Rows from block 4, named by matrix and row number. Rows with one number belong to one channel. Each number is 500 + 25 x the weight over its row's rms, rounded and kept within 0 to 999. All counts start at 0. Numbers have three digits each. After the name is the row's rms in percent of the matrix's.
# c3: 3x3 conv (model.blocks.4.c3.weight, 112x112x3x3), inputs 0-18, a 3x3 kernel for each
# c1: pointwise conv (model.blocks.4.c1.weight, 112x112x1x1), inputs 0-111
c3.54 103:484522469465511483469486467523522541559525534524489507507547487505493493492520520510506479473476467526501527518502475505497503516522535535480461491488454444474500473489492494492485464486475512522494521509511545550531494498501491521500474494487507490470480497491475480502536531523516514520515468490505499504507513505489506534445491506471523502517480507524521495514517468500454459495508470514515510516498466550538492555513485523494521526484473507541524486487503465455458481487485501538498478477517466512496479475501
c1.54 104:510518495470486480487495526508515516529504511502546475506532487517528493472517484474455484486478473510532504522509440489437502514489491470460498494487512504526510496533519496511481518506523531520468502520477516541456442474499499479517502541523507524504508474485480512462568506485511419504531461460524507462495474505504468486492514529493
c3.55 104:509501459527496482540507537537529551530464486482512491476514504484519506466470484507488510478526499511500516508513491514487481503512478496497514491490504484487527487529494499521497507465491496500478488515467511530510499487480497483506477463498472457440494533488467480517528486550533499496539500461507483474482476502476497509454449443496486510532473498550510525544484524482512507541495481506479507531532526471481496494498486485467518512518467488498489495456471471472489527519510485489509500523514474495501468485499
c1.55 101:493460491512501512532517509536495472473486467478512531494527497516488550450516433522478476497514499490490498537498456541490531512483502479486512489516505519463524523519452515548499495530487511439502460508468470506529502485509506510468496518510505500488539498508490505473505531515505438531513484518503506501500501488478471423474485553476
c3.56 099:460465516482462507463452494510507516455492495478507495488490494538503475505536499522526523536499478552509452459452459485535481501493457516483475531513519514518519487538529467538523459492500529518523482507501493480517496479453502524487472501493495493429490479506507484504457485533498492537513551523497483488475487466525530504531503515506488479495494505467487484532516472463496500500467522548486504503466485526511483511503485524528507509508456437490513514526523511507506517478505527508533495514491479521491477537487
c1.56 101:455499502509522517517491524465488484479499465509475481527488478506526487521506519502535528505535490520490498490522515500508497498507534503492496511462541494503500474456499444478508489545489480498459525481551490477506551482529501515485496521487455484512517478413527524544477496517489506512512489508525497522455490535496563527442494458508
c3.57 101:530540512517482488480463467519515491492508505462502476483507483466469501456511517492509496525493546506525503537546513529452524513547495491483538511507486506515555507492492519484482494498498499488540471486480498475524511522500537505509543544512484439498491519461492462511509508478511517480517495480473454504511511481521471520464445453514510498506488505517550525514450530487492494487464447487467465480486483467450472485499486508486507496434477500511520496518473480483488497509489482465487512549518485502525526540547
c1.57 103:511505472498463526508493505537530525523451482502522520497452478513470513484472529502511504468481509516485466559507515507462487515480505511495507491514501487517465505517446532500525534509515524476500475532481532502523482493458492479458506526524490538450456494532459503505479504504496490542488534510473463498521509459555440482533522513486
c3.58 103:528513523501484483505507477533531482519530476537552500487460522472505499447473489527505498514498529479471517482447445527471519527505546504460535471477500514545522513476454543468505492527481547476469515487488549558508506461476528486515485525478491477523511467494535497510497486535463493557489526532513485499527480476528528521513513489519510493518531513493505497526490483493492471501507479487441488485520493519505515483481517474462510518523535450535507476498541482490494472510459516505501521486456519507486466524473
c1.58 102:494523527498473476477471480467506475507500448478547512519486527510502451545519457514511518534534502467513526508486498549521482497448493524510444484486566502528537498494492493539440540469490498471529494511512503467522495510494499491501508535487506505472500447473529509466507504521467493516514518482483493487525489539471532508482483476488
c3.59 104:521524503491507488507516520468504531501499481527548529515470470520501490536519506516552550513518492493462487486486534526467519460436483509521524529484485451488470479484535523479511480504521516533506511522525504528532488489518487475494486492520551530483533503514478537470488505466492467488512529525492486463511498495531543541510517516477503510480518503518513482524511518513495491489493505480495506448524492508506531495492499493483477500485500497477476457468467469493500535496503514485516452450475500482482556516492
c1.59 100:516498512506481467473526497518464496518508509489470499451542548482473518494500473504486532518502512418517521512497510508450501535485539456503509509475506543494534490495535468494484501483461528496490471467522500523416510529486469516527509509499465496513517495499495512481474495523498457500499463506483522467541482483527517516441491496504
c3.60 096:494502494498499499486506469504489480511484453483472509498456475471474485497492508506470465526509490489501493569509545544478502554538535497525515507499514490459470497518500546523492524506493514506529480475507507548523531504510542492501531489494464465456457479498505512483526513515501484480493457524518534510533486499495454510455500475501473503477510481476545549506515542485569507529511476484466540507521533493510459443522483518507468510544479483480467493468477451532474509488523512484524518494508489515494518508520
c1.60 100:531487501528481490524499487498491509480533473524478496515485474487475472481494514509484503540501533455504515528504508537448509494534502507504501499508500529539449557508448518548473560435479508496521512488450497507525499479509433514487454516494507517523521544517490478479529501501443487518504515496511506510494478501515478499498457487468
c3.61 104:526543521512531508516511505540506513534537513531539512451496484520484473487456459492507546531460529515498511521520534481493516479502528485466478486488501508506522464478523467502531432493553496525510490521537501522527521479495501523507505518524512503451476486544528466527503464506512498500506453481478500496505500502515539494470520503488489489479506502486534490482480518487509531473507521511485550494477496496489492522496505539506504496493489543505524536519503486484504457496522516540496490497506489473510475485521
c1.61 098:549544460462495510510529551481501493480475500491510510466507494481531549496486501496490479508481482507489512523484478507472491498514497495511510506499475514524489541503499510489519502540527529486422537505473460526506515497517494485498480474490525464527522437499493539526493494504435430488468498496519500499514503490483505436515446514508
c3.62 102:518506512527511500541498502514536546512509507574553536483493462476472491462463476463473498455461472487426501504513539488497505523495516485493488462500512483496510490509536481507510466504526513504520524535523474485505478465474469469474482485484512470469457502535498508513469483517508501539519518549518484495524480517495519510506534537484511449469490512484537538496518508482498515483477497513496509481520509486513497499493514460483537507501485517493466502503504510474472471499494500464477520495499517511479496520481
c1.62 102:512521424458511518494528465487510472488540505472495505497489514504502530528514495465504498530499482513481484448526493520513478518463491505541498522513510491541496491483481482499477529540534495438507489498510472517472508543538493467494448526500460500501522492498502517518471537517511474470492524435492458491513497496472518480468445515527
c3.63 097:524516483515513519528517468473523506483461505508478487525514514516494501467536508492497484488500515528522520478516515554461544521530518483460518534434512488525500500494530504469531499536511510481468500488496491534516494546535538520539491532486518476499460490499495525466491497511487502517496487476484475499531484499511532487505505456501500467444462473499485557479495523505512522491504497534501524504541502519505460479502485487529500471485504496485463492538497480476499500513500481506520527532505489493520497519509
c1.63 090:505464509527455424464523527492506494497498517518491532502516472515504513528520472510537511495449500471470499452474538465500499477449486508529519480502524477491450506490485527542506511467504553497548471493495505478507450501504477519487471449511492486468498508495471500507521520505547493512502505476535516478487509468493475492501502505563
c3.64 096:506502462495509511508523512485534530503534558498518478511502479511500552471514496494519534510539566483535509543510553510478499519505556485497529499514506467496494463457496484517484489537475506514503471480477511484466480474485506513493486502492507482469469502496484516481514520507528511517489527446492502484514508506476471452489500507529525505500506521530493444539508458538504522524498524415513515451518488498513582473520546472516525496508473475506516477535472530491527500526532490495500487503521551557498512511522
c1.64 099:501515518526471502509469499510528487517504507529507516560483486520424442476471518502521498531465491466469479516499519514483500493502504498478487533485495472520493530480482527521529497441478490516492489503502481493485450509491497554500476476511466472483508482525501520516526491500470515543488493562500542513528467480502469490518513419496
c3.65 096:520524521507519555486536527496528517489516517532517512457410462494451472471462468502508500444489527478495556512508497459497486476489511484483458492447471479470519489499485527489484511471513533533480522518522523546556508506500488502491485490518521450448473504506504514523514502485501498493554507519503515469530464472469498494493510495529487508531491518482506508498515459511476503542539512516487516484519469512444490531456505505466524476512496477481538520492534494494489508498495543518477456474483496475516510479510
c1.65 102:517504470488485438512506521501501459495516494458487497483507516531533509482473489506506528498524470505485492535543485549506472478522468505507466457544545507493510478523524495490479475482506528521538472519489495454513487487527482505491466526484508496513522520465501540512502520482520465512495511476492498451488488422506479491525509416487
c3.66 104:506542559511509525498512510482488529472493541502504503505526486498494537495492486486491516512480490461487480498483493487495541509474511476472473495469505472457517558494496571493513506507491554499506514511512504484491490503496489538467470518483491486502503450549522452502494482546531494532466536532530479494532497491535474511521457428488479490502520523476490531513491503511498535488479503484516516532471504476510527482523545480491496525534527481506525495527531546473513518504465470516488517458504536454508486472504
c1.66 104:496497492489486480496522545445502478485499518517503509456495522521477559491458470513497481542529522480516498518540503503524459514467490510528510455519498534491464450472473479520535473531511548516443546464501504521491506504490531463518507467468531489514494496498484463531511466502489492497504491509566484495499476531503539482484495490516
c3.67 098:477499461509531520543536535536519536541512544535507531448490407509508450439509464473470516500483508478509506498509525543456533516480520508495473521474486497492511479537525550505450538457470511503494498488504494493514493532519513482531511513493527493447488495420492542485525498507536493506529481489472520490485483507498522498465550523478486472514500505524539479486490543497497496498497526473526494522488511444472423452500447459473513493507518518547509521501524511490512492519492503520498464469502543523503537496486
c1.67 100:535524530470459473507500500496492481478497508516554540517510492536528478502478497464511502449502516477511483512505432505458502512518494512497494519496533482512506482522539505522552512488486524490504473522500456480499538459497474550456484499494544512487484526490483538475505453492509475527512460516517495509506492504476508520466513495416
c3.68 099:484535509515526453500524463526517510518507494513495463493474529488507472516524515506487516500503487499502514500455501526460531528447508490488463482527478504497495526478485461538483503528485505510498497505499501527509498522535480539470530499501455499466551447536501519529538500538508499533481504474482516531485484530462496494527498473483479479500513479505530520515510520475539487506457491497502536503534494461466478474508495531515458462461472493520460538522464504544518489479519465432498488455515494525494506485499
c1.68 102:525521499506463532531513546453505493493513497523528472535454488489494498421481501471498501477524525526535510483488476483445457510537481526478477518466437497525512500511485499468536492487484484505502549494534501475506476515525498547494485494440528515516499484515504500526485475507442536509490480514505495479515527507508518524519510492531
c3.69 102:506501510504509476503502501488523512488528486482489459482497480514495487489500524522497520493481511518475510446439484461473476505447463502497502544496479499501498500538501481519500489494485471492472501500523454497513536496517529537496531553532517534500572518519469491536521549486511447486525510476551539540511503537501537502513462437478535527514529540502514521504525546504513542492512522515488511496532529495499515535495544476490505507532540449494499467499518541496494511494543514524517496545508460463471457463487
c1.69 104:499498503489442476506502534538441511540515482500498476453556516462516460507516523492482552512504504433494484507511534493445494520495478478480479512471527543502481538493509455526532497488456518513502491498511483517480492505494486528545550487521488477497491470458507478485483516506507489504526467536475515478493486514487506524469513457497
c3.70 102:525526486519484457537492494512496480518528512485481481477533498512492526490517515521513481522502512521514512485488447526491441491475486490484513468505468461462463502452518468504492470516456476493524512525502526523521479449503504496516494494529478505517523487467499529498468477505473515474465481453529534559497523501462491509506514538465502517504532532530510503520474469507522496509541492546480535522490536482514524441492507421500518482508511451517530471517516455482498472495471475502471520476498499557528470455473
c1.70 103:480521512501485511504533487500527531510485484478520479547400494500517498527491482509527551511490501515493520469442477477485455483502443499511482549498510457517521530483493488501501513466498522509528429513510468529508490513487468523513493519435500503486462507500526503469528494506501516495496487527524500476540489487546501507485495513501
c3.71 102:498490512504481516513497513490489510453495501453473490480479495466527470486480491478501525498526512497512533543485523509481483535483538533524516495517539498478516521532507477501525479456467505513518476489528487513523515522500482462486490509493487461470534474473493501501493506503485467477468452480490487472489491456518500422482514479510477508508515464519533539558492555505517543483463483463516507541498477472459495525495522483491495476505498527497512544504528488536531505492513527518537503514521464526535438478473
c1.71 099:477492552548475528502504448479466493478484530513489501545452482543484462522524481472520461489514489507528534534503475522465519483527483511552510517505483453489464504541471504470526498466481527516510493511482520486528503509489478508474417497434495506473491540514467502504489474502506509505487497477522490481492529494485512510522517497501
c3.72 097:489502517482503491504529537526508474523520491510511477514503492469463494481463453493511496459461439477485515500517530487494517535469530507464493471500516476515498532487485499504534509500484503511518471506528497506512505492451479506474457471484480469494497461436493467481458486494499513529477500539502503509503506519529480523483498552473457478514499514484496471485514492470478512539497508512453508552526518497461525505456521498517507474526530485494485502463461509436461518452464513475547518514483459522506480485457
c1.72 099:513525460458508509516513501460526493458497461461490448523480510526525472501522503476480516502516492436497501494466516529510486487466511546504494507490507465523528530497537439509481520512507506492497491466478475518518510478523466524505487522438489460493474492463524515533523484528469517506535448514528474495525525494449512498507535496498
c3.73 095:499494484521502516516539493514523524511509483536484538518485470469475506479467495515491481497522523507514500552517493534478515521470524517567514509478488523482478455531520492454528538471493535518523507484507488486479476534532515484509494520491486474517516511480474483500487503491536479510517490487505474450501514487510495477491490499526491491503489474505496516487519523511514475459478453460556491470538426518461491525501495514459474463464470518463487547480504510519513467489491469512489489514511516498528505486504
c1.73 091:504509475524457475458478467515480511498509560504489490498532525532536480543494499514475490513469518478501521468508473555453515498490486463502473481508481519519509518475482509495507480484493503524500499520467530488501434526458477499495474549479505518476469535511448484492489510491521486527503489472435521486535470524515512506481508441480
c3.74 093:516506503542509513546530516511480486480483480507466516477539547502454529497524518498492474472505494474497496496439458467524434491482462493452467480475514485519514452533460487516489501499549494487471482523482478480506479491511486507514483487521491496493510491482500535458523466503513477512527501530488510489526504497470477513501514502498479502465502496504513500524537473494537518507484535517526532501507435515554534518464557492510517524527548479459535528525507522489481488501515491510496448490488513514493459477515
c1.74 097:510468450514532470502525515480479509479542528447452491505525497469496501504529474528498458511507475536505458461531522505538530510484527458511487467480524529489543505479489481486450477515515462491472498522483480484488486517563499475495510544482488472483541483501498512492540518521473467479477518506484492519532510509485526459490481525470
c3.75 111:529444535530443498528445538501494496509466495535499503509497491510485492533516494528517516505509508510487511463494516469532539442488502456466511477503483511474513478473542487489487495452521502497511508504515491445470523461507510500456543502513540476523492480518518458518502505542492500469514527487518519499483473524512514489529516505518486525477462523573473479532456481555459528496465483511451531559475548537530528538500498489482509504493464505472481509508498514520495471522472511507469484500518488499505486501492
c1.75 105:459477473503548516490529508492496473485464473494477527484501504489509543484529534534480426469498449533490489477502488495536497496511488469450515463519529522457489479508490498463480504552534472512444530486509515511501506486530517506461513508489498489551467489480524513521478502508520501492500509521479496526498545472464538460482526489496
c3.76 101:492490457512492499511518525538496523517467485524473489503504486513499486487497494506471493513502493488515512552559517530475493502529449503469515457485554468473534445497468462503522473505473478522500481500511510545511487488511490497521513507524498530488481505494475532512537512514447511496531472489458506523473495509495495516480520525451498494491485475480508524508523488544554487519474511578498492519503525487509479474465518440496479499476510483480470506474517480448496470483495474476497475473486469486528529457508
c1.76 099:499468500510487500532519519518515506518533508493497500484463509511474426487563476506566524448502500487500478490484492489424503471498511463476498531508478479473480521528492503482478485477501481503497439516524486491477500522509471528501484518521554457512513500525503490448526524498535522491523494460465497531489526503507463496516522524508
c3.77 096:545554533552471485500511509485504488457500469491483488508477470505477517494540509502523498524458515507529524493495483518494510538519530479464482514477471491484505479523499499489518507479493507512529531500490477479459502487510523493472511520545468481495523480482480533500494508518518503490483490513521520511501524497474463424501504482543529489465447466559556522552489481498511542509520505519499484518537501474484502500483512459462458552471511478484512508505525477493514481476470485492495469493477476468502523513539
c1.77 094:467510478435459505493512484480504555518454507481471472491454487479487489538475502485447538448484501532509516518464504495493482515471480511536454536476533471481518513517472525468504543512468564491476509534513497528514484531541476509538499489485507503490490492511515451461503498509496510512498539474490501508511491514500530514520472513490
c3.78 102:516517506526518529508530519536520488564541509513525521531475489517506524503452493502502511498465479475500455525538516537514514492458476512522470513548466478512525496524506497545511526524536502539479489508500523493506527527480509511432504499497497486480505488517494493493500471498499514481476524499503457486491500507523501554536500501538540544512527564484521564490533557508551503490521510503482474522435511500502512495505529481470476507505489507521493460469488513562517467523486468484490519492498501515538489496508
c1.78 100:527523510466493547542513511482520509550526479510510530517532494482537507473511508478494528443522508494511473471524462494445513451513496547531530521519499489530487476489513472507469481504466501481529519495480504501450517526451513505522508472474524509504514497512480545475516489480534505464508432471484526498540499492505448482496497488502
c3.79 098:504515492492519530504514534460471529438474512460471556507509486510480479509525498475501517509489526525465513492517491489530493501478498481487519466500456465494480487528492517514512516465515512493455517501486474484470501534458497495463496454456478472488450538476494496486438503523433524524517482530497503467531515484481482509502522481468486480488517473462482505486540510510517541505475529528477561529495531508488506538500468469532516496537569481510526496526484494511490526520535512539520478510534501535485464515467
c1.79 100:503468485488502486523502474537500495499522464478532528546543494547514471495552519492547531475506497518530447476502491524499516521536499471483494503535512489511495512503562489503456511512508473461488509506471458491534494536500533508431458486505480462509529517501500517476525508497493469510463488461493479489502488488441508488482508529468
c3.80 103:532553558499480476494477479476502487478487464501519484512502505489491528521487538527515512485494489497503520453482524473516529483492500514570525509482501541498504481544509498508522506508473497529496484517483486484489505492504534529494503502495493488574484484510482531509505503558493489521518497536472484502498489494530477448447465428498488470498427482522531541541532546535496527514505490488508503531525531520456480515502470506486501490454495491512486483510524536529527500486481527533488496552539518508498525523510
c1.80 108:467497473506514470532517555487492478498515512504521483500508510494502500473517556462490471537491484510532472516515493480474536496520528431483500514495505504461498531472513502479507495516493461507528513470520514522421520520498502483510515506520468501520526460412533498489489478524516461478546480513469531502484513495501487483451490498500
c3.81 100:452449491474511515481518506513516533530526531497505503528501479507514512508509521512467475552496506487471459509498496493490444481510503479495498501518481471495534534500475511496518475527532499504500523466450474477450511501494469482536521513503472513504497542520529488472519538524527503537510460483523530509506500451490492473520540492473490506486495521505454503514534527484496516540473462519514508513478482510492484473507498476484502520527487485540519489444478485504496505510485482470465482516518502521527475495527
c1.81 101:517526525499475521509457471549499492474540501510531512524494481538519481493497498517517525476515499513508507509486501479476513501481528520508479527518517507501513488537473528478449503518517485490528464495482503420497505471459489485495478536553554461457464478525498473473502494466482514534490490510530537466508456504494430530507501504503
c3.82 098:490479513512499525508473515505497479500493499502521506499483460476474500516529522486478492532526541512522497495502537494509491493510490519532503519481496534498477497545521487466487526527456516512520486486487494487477516530497483427460544496492472504511495495518483461513506498513511513542516522491523488518476492519449496491472512504508491499465451443503517528503500525534534522494479493528505494459469508502499496446473484466473502478500473446410468464456501491494468472457488460460491503531528510457535504517513
c1.82 097:511488465525511485477485453491517502514494531478443474449523490514474548512515502511517487475478476516500482512466519462493502504486496488479523489502443496499421502497475500521463495499503475448520505474530525507519550441497501505493487488504530520477504478519531459493482517472504511509518544458480493524532510449491502463485505528464
c3.83 102:494492510450485492471508520490505509542561554559533561533499502505490483467504522553534552478463465532477521480505546466506519505498498508488443504457496509505494524532490546495491509488464510500481523509499489510450520500480495497499481482516552473520473455501477521500470478460505482459518516565497503519509477487513527506515508503518491484508520545506483471509492462513501500505478493515511525491479496476501524450475474453516508515491449514488462493491506546483434492464445489503493494492503511485466547551478
c1.83 099:474557481456519462503529507451471475497495508478476462502523529470519556511513496506490516519508475490528535505497525462501454488459478492526507515512525480533480489475494496527489500560533492502499524495516478522495538478522513476461468461483531486534497502527518508496480517489469498471477496507507479447459496495473559511518450501517
c3.84 102:476490509481498483485483480473440471489482455465458460507520513495517526504537546479539476537521466518528484483481505522487463503491465497467532474458545487507518482507537481491523497502514534507468502477507489480473467507495495512513462509507471496498498504522490519527512475523496497499508438462488502470484487496508511478501540527485455514480482494456518507495507488522495487464489477488517474495474452535499537558531521537546529491486509482480467472476525499509515483503513528536536487536517478484505433492500
c1.84 101:503493530510515467486464517519490485457516534515484506496522483490448506523504466453481473554489549510528509509511489519488512573501522473482487500504453531531506543484524525520491536491488442462508489502487484480511503539509511481484443536517497490506540501517491489476469515511488469490501527486450506524477508528501465482534456512490
c3.85 096:522512512543510515490530513493516483497489480516525539491437450438467506506510513492457494497472492487526497487470466509487477493520528464521471510511518524453511437481498496487475487474520474481482491512510513520509517546557541514509527481527500457447499512497448487484541549512514509493486535486513479490458513517460489477437489512495458485522483453520527502545508504522504495503456524466550492463493525498489498465475470509504502540523519504502492482487463516547480516482512489477494498543512502494510523501532
c1.85 100:510481467470497520478517532511502500460513568499508499511517501509521532510516493486531491443502525497511443497513510480471524485514497468516499538508500504495466448543538478493504451464512503493509520507497508520509473477538496530491505505498529544528551539510459528471486476460474528520475466491458467501486480448512484512508525485464
c3.86 100:488505484493498507486495499519521506514488479483508502506476516483484503470509492453492497535511527502476486521554471531455516530493493479459504450502483447521527510497510535465514466528533496516539482477486478519538531527508514475524511528495474493478498496498457525472487491499484488514475496500473508495501486481470455526466523525503496515508496493499539491438503513473497536515542477520498519496474515514509486513503490475520476489505491507478521466525524483511510481486490495502505494463507495506497473525517
c1.86 099:488492498536471522460478501508504503507525501513484476504484493497499433489474460515510473504438547476496504424502537518482523510490494521490496505518486520514505510487480499526459485506482448477475514524517490489501492561472493480507482539524487527516492475581508426492491505514454515519477516494539510494501507520521489521517502475503
c3.87 105:538559528508533506521537489496503499489487493495485486479454518529505463465492531509491474515489505460469484514503517539497487487481501536504519485515519515484503493512525481481519513492459497510499492525497551508501484522533480531530504517498536493504476505502526503503495489534459513503487549540434458454498520535561536557443527485480527526504497498514523502477520490528549487547554513479508515492471514488517492509478484506503510512504503491482500502499517473501520490505476510479459454511518496513473468508472
c1.87 098:552491500479486518472537505510512527507518521479472503511488511504558472517473446507532498470500472529502506455476450470490519530488472503559511508510499512503514517486467512512493549536512502466504456504485483526535487494530491479473486523480471541497472525490515479465510506519492522438536510445501465493517532527504488498482465538503
c3.88 104:489464493472392516533526539490488495497520492495518476535508493538516467504534498532524550505465540516509541505474473496508455500478466523472485538498521526417477484513532495519545523471489480497525488488488530499536482485519550496542525491498539483455501504524481497502482500478525494508491471492501536458513522443480455440457484488474531477490478505531457517516485514482521531569518527535496509522532478501534482487523505490496508463542504485514478435487514468462505514491528540492521442489503510512526516491456
c1.88 107:396522523453498477521485475501473538547475480528514477514465531484453483533474482477503503508465470538515481502497511514496528487480482509477469508510546488485487514523491500441482521516519538492507504502515526506502508524499469473500473499524515528463500518522529513492498476515521486450502491497513519514459498476511533535489511460539
c3.89 100:494522519514547519511524487536518524501503493514524517484493480530499509499497541494521516506477491516493490481504499473534519465472513506519500525515475512486474482462511500488503554466491494495516483513513495514484513501490496512466512495486521536539479487506435488495532525480503455470449479489541535567501516515454510523518498517495510480520522501481483445474508511503489497478503526479536523481510522461524531497481500519523506532499519520501492488499454558521503524492465499481467539507524500501484504509483
c1.89 102:543488484463524513469512524469458520517498533491502495501535519484534517503517520479467484506531524511506435526529490497503495529507500503515520488510511538503508471496549460518510482484512541502494499533454487489466481465504502505525499480510453490531552497541461550509455452508470457519514432482487493479517518481498512514487469488500
c3.90 098:470447493484519509492501516463510495501501535509520486491459518501505474487518463457473521494483491490521466511513549522494506488509482494458484522515489534500499514555513466484553463484511512516501494479509516522500492494522480531502516475489470489508557465553502549510461424482505463510507510482527516449503516509512508505473504501491519511500492507486475533469482546462494486495481506500512473489541496495476468505472499489521480417422470488492524521503496438460466491492469481494445508480488474476502496490503
c1.90 094:547512510490469518506463533486464527536496522484510508488491479506510494460481521472504474447473518439503514516501492445454510510500519502481537508507449506519508499490498491538514499477474487526483494456540526477488516472472441497497454502531513526527480489544443447537519487462500479503507503527520501510520514482511498494535500512469
c3.91 102:490507517494518480523531522505535535504495523562514505499496485543493511528513461518499519481483522523464468515496531497501513529530511501451485532489491465514474529490495468501527479536489497467461487508503483497511484475505514499540507517535507486482511484518506516522509497488469481496542533542516486507493485559522550554486481479476474503458489448493456501518517475517524459495525504530495461507515485473480514480489510430462511523521494542506496528524456515518485473505468521477507453491501492446488468457456
c1.91 097:531506492486500469509495501490502492476518502494505512448520477513556493512446508459486484498473501471453515533498520465512537487519499503504456500490497527501515461465502456512462514510511503473490531526508469498505504472519501529483492485456526479513471462503453484507550555544542508532504480521512484528525469487479531553517522452507
c3.92 096:544510523531510508534499509496528492464499466503494511508497521532495525502506504521538517494497517534533547526526498515509520560535550505535483508521502532493488479485505495511498501462463513514532497502488517471509449459431457464456468472470467478509467504532488517506443526490463489483493505477502490498493536491481521500480533520490501506488476487462461487534466472530468475472529509488537517448522446492470470548493515515499522459437480515491541519509522501518511481511509517493499512492507538511513512529481
c1.92 100:503501482470509523509515491506489528496479525477488520526499497508474481505484463467486458509514508529475518518537482499503486535510451516503440493519546469522522502489503512508517500521538508528502481525497510473537459515496488502486388545482468488480520514514476497512484522534473496492459524462488465456534535506521523517522518493527
c3.93 099:555507531503432478542475512507516499485479480507495507478503463516506470524523499488518493516515511513527543513477499506524508533499488478467500484508494458459509509518552477516518497461490513488484492496457482473494482500494492512492513505526506515521513479460452452472536534536533519483562528495522512517506498500502495480492488475495496526427506478492480524486515520538520508505491575471496547504489538524524456524502482503487488497509451522525497504478499500497499469508490481486517512512521503510491540515481
c1.93 106:418493499516511496524505500486526497509522497507517494504491540483456545483524536517481491535504457507506462468512498492492477499507514486511516498534509504443512515508503488458516431517502521498499519456553523531466535477502484538493517472505466493520523519501501512484485467484532471506503464545485510529504511455522522508454511446496
c3.94 104:490497510487497445523510489474502498507495508525491497522525485496483489544498513516514529504466475537504534479477547485486489522475533499459499450488514497515514463482489502487540524483495480491515507479551507507543490472510499516501505495469495516496502468474533511494505465548475504493485508505485519448460487500499462478515513516507457519480524524518510517501499459530489515461492494459480485526547502521469475491461518505509485499524539476475511492508491485509492467517514450496514514506486512518493515529506
c1.94 106:496496484485496493489486517485530487440510482486480536527530530527523421534486489533503539513483501494465505508535498479521527534530484522546459518481493486520513500446497502526510513463489481529498492508484477452495507491531497523486457517459518503525546480508478508532531507476466541528481504485519486494542473534489517522493485482449
c3.95 098:524510475529502481539532518493512489513505486538535519475475474515479526481501485536490503528529491514520512510511495488511518501531544503525499457477504475502494458503508520449496480467510513541519490480523450487495544522506499490473493501475476491504501514491525457463528474476522494492509509470511509505477514485457459479511533539478449491453464493518504513516500522503510516520508520513518489549504506498484509489461497494500492534495500478480512502491486524513498459472501510478477480488515530462490498489502
c1.95 096:523506479538492483462469493527511516437499504479486466462511509510518514525426469509481489534525494489527483506506480518449477480478481512512464509520470502538545504491534503500520505479477493483513486495490514504517490469540489555523441518457484485478494520501473487537451508516475489503471450511479487503537512495542512505525480464480
c3.96 108:528528539499454552501501528520481484519496496531508487518504507506505481555501495511525546528469547512501487528495505545506457520521470531505468512518474455466489531519514501502525501489534500477495513482500510513542492485480529485453480490479523456460549508442488509490507550512499500516454445461510463466508520427495499499446453474460515497488498533511501552490486538472516514513489565527490506528522456488494468485487518525486501492464465493489494483485500532532508530500540549491505510506489489489464453481494
c1.96 106:456492518473496503515475501506499541503489486497506483516480523496496401524534547471492519484514489471503468474533510535498495482520498496498447500507541453497502529453558485508504516460504532505511448516487487499498518532520492518511496499457490516538479538470491510467505532527507509501496504520493459511529497523459505516506540454490
c3.97 104:542538536529498504508498489504515495499498477483500474454522505507491518501478445487518523491482540485465468521523524548513530520496520478488509499514489503558499523531456493500494490497478491477476512520482479491483503505489516485485525509529499507497495509531517545552493519499527528487493505460486434491504471476514521477473467476544478503504474507532492490518500498527526517489490487487440459485486485479485477517527537524519520488475464515471505534530492478474492489511507461517511527552539506498535489525499
c1.97 104:501503491503503522502538496514531479476511442545491526505507498497480492487497489486502472529457481489485537532517503482534467516540524523465486488489497483515487530516434506503454517535531480491499482507510478485494524524506505432480489549512494484484456503469501455449494533513512497467517547454510489521520488449501484471540521520487
c3.98 098:467479495473505469485465502475500514482488470541491451510474472492461452502483471532505561444512516483506529499480543522438506560515500505492526499471509533562491507496502490513482501540482517480487530492501520495506489541474477490515473500474499451505466454526496491496487529539468495539495498462517519504519490511511503525540533508524476488481485511529486513543487496524503474479456500464490495512501494519488508494512483502507536515517519504459500432478429555530492488495470475511531495491519507479494509525478
c1.98 097:496507459511440490534489500460503509489505505518485505476559493519509497517518512463503476511512519490500440503534488513489509513528480505497486511447513470486552521422544499479511503470476537480471498473522439491495496484518528498470480530501527442497509472492442525535525528493528525510491495502487497491535520512467513485505519487512
c3.99 106:583543541478519502491475486519533483506493483505490507524483480529524478515491487482497506521498495500480499467486479498471502502492465484465509441514450498501492472462498492471504477505516518520521528516556517492473526495460494481446475515491551509508466509506543451504499490500498526476511518519428468514489483542498492520502458505506451545500522506519571557532515493517546492480538525462480553515465502520499505503497517533500517490490512508521506515494512489471511494531484489494519527481476533489465519456499
c1.99 102:534495510496480513453503490516515488446497470485532529492485492529514470488509460507480523488481499420502515505495452524513477502461507495489502486465522522514499512512453466515523536532535511512508486461511448489520472503508532497490533498417449512510466501507548495504502523544491475509496479496525491473525486499492531527485537498511
c3.100 100:513511508482480483489484469544498521542511486466431512487472472507492459521497514525485488502515470484475473525503503501511478514523486511505502465509511486483470527498527511481513485489473514527532522516500545554517472490503506491525496471499511500452487518457472501464534495486485505481470433495497538534527526512521524501517509483504486488507571543479520478467527488495448462510522480518490500495476502483537460484507493511534505490509537512501495472493458478497455438456457498458490512475487463481495451489476
c1.100 100:477516503506513507480507499541524526484522481531525462477439528459481488527414492504517527528489518506521466516475459461470534504468506477515496496491487488511532505513514506494466520482433493471532435526512478493512492521503516475479540523489489497477482495499549491455483475476521515484523477517478529505502494490525485535474503517477
c3.101 097:503508533500455503530487511478487480512485483509473453518522499513520520472486527520539521515488502508529492511538484532482466500482464491491551485517475499527539499439541541483501508508510552500517547489510534499516475512464518521439508534506527507481439529483516482484485519492523541442465521458465507546467496495455473499492477525481460466487545479520480463537484450550543489523531547501467500496517499447500485470520487511501488496479513476526481509512513466505511512496519509526539486495475503516476489487521
c1.101 100:470508544506484534489508536529562485452485469528539501514475525506448447483538527485477516489513486489536517521483524474514456503504505497483479516477510467472506504498500500526515526457509502488517490470530480485469509498501497497525509486453517438515432515482514482517511509503487550516510466521513491514464493501486524534493480483553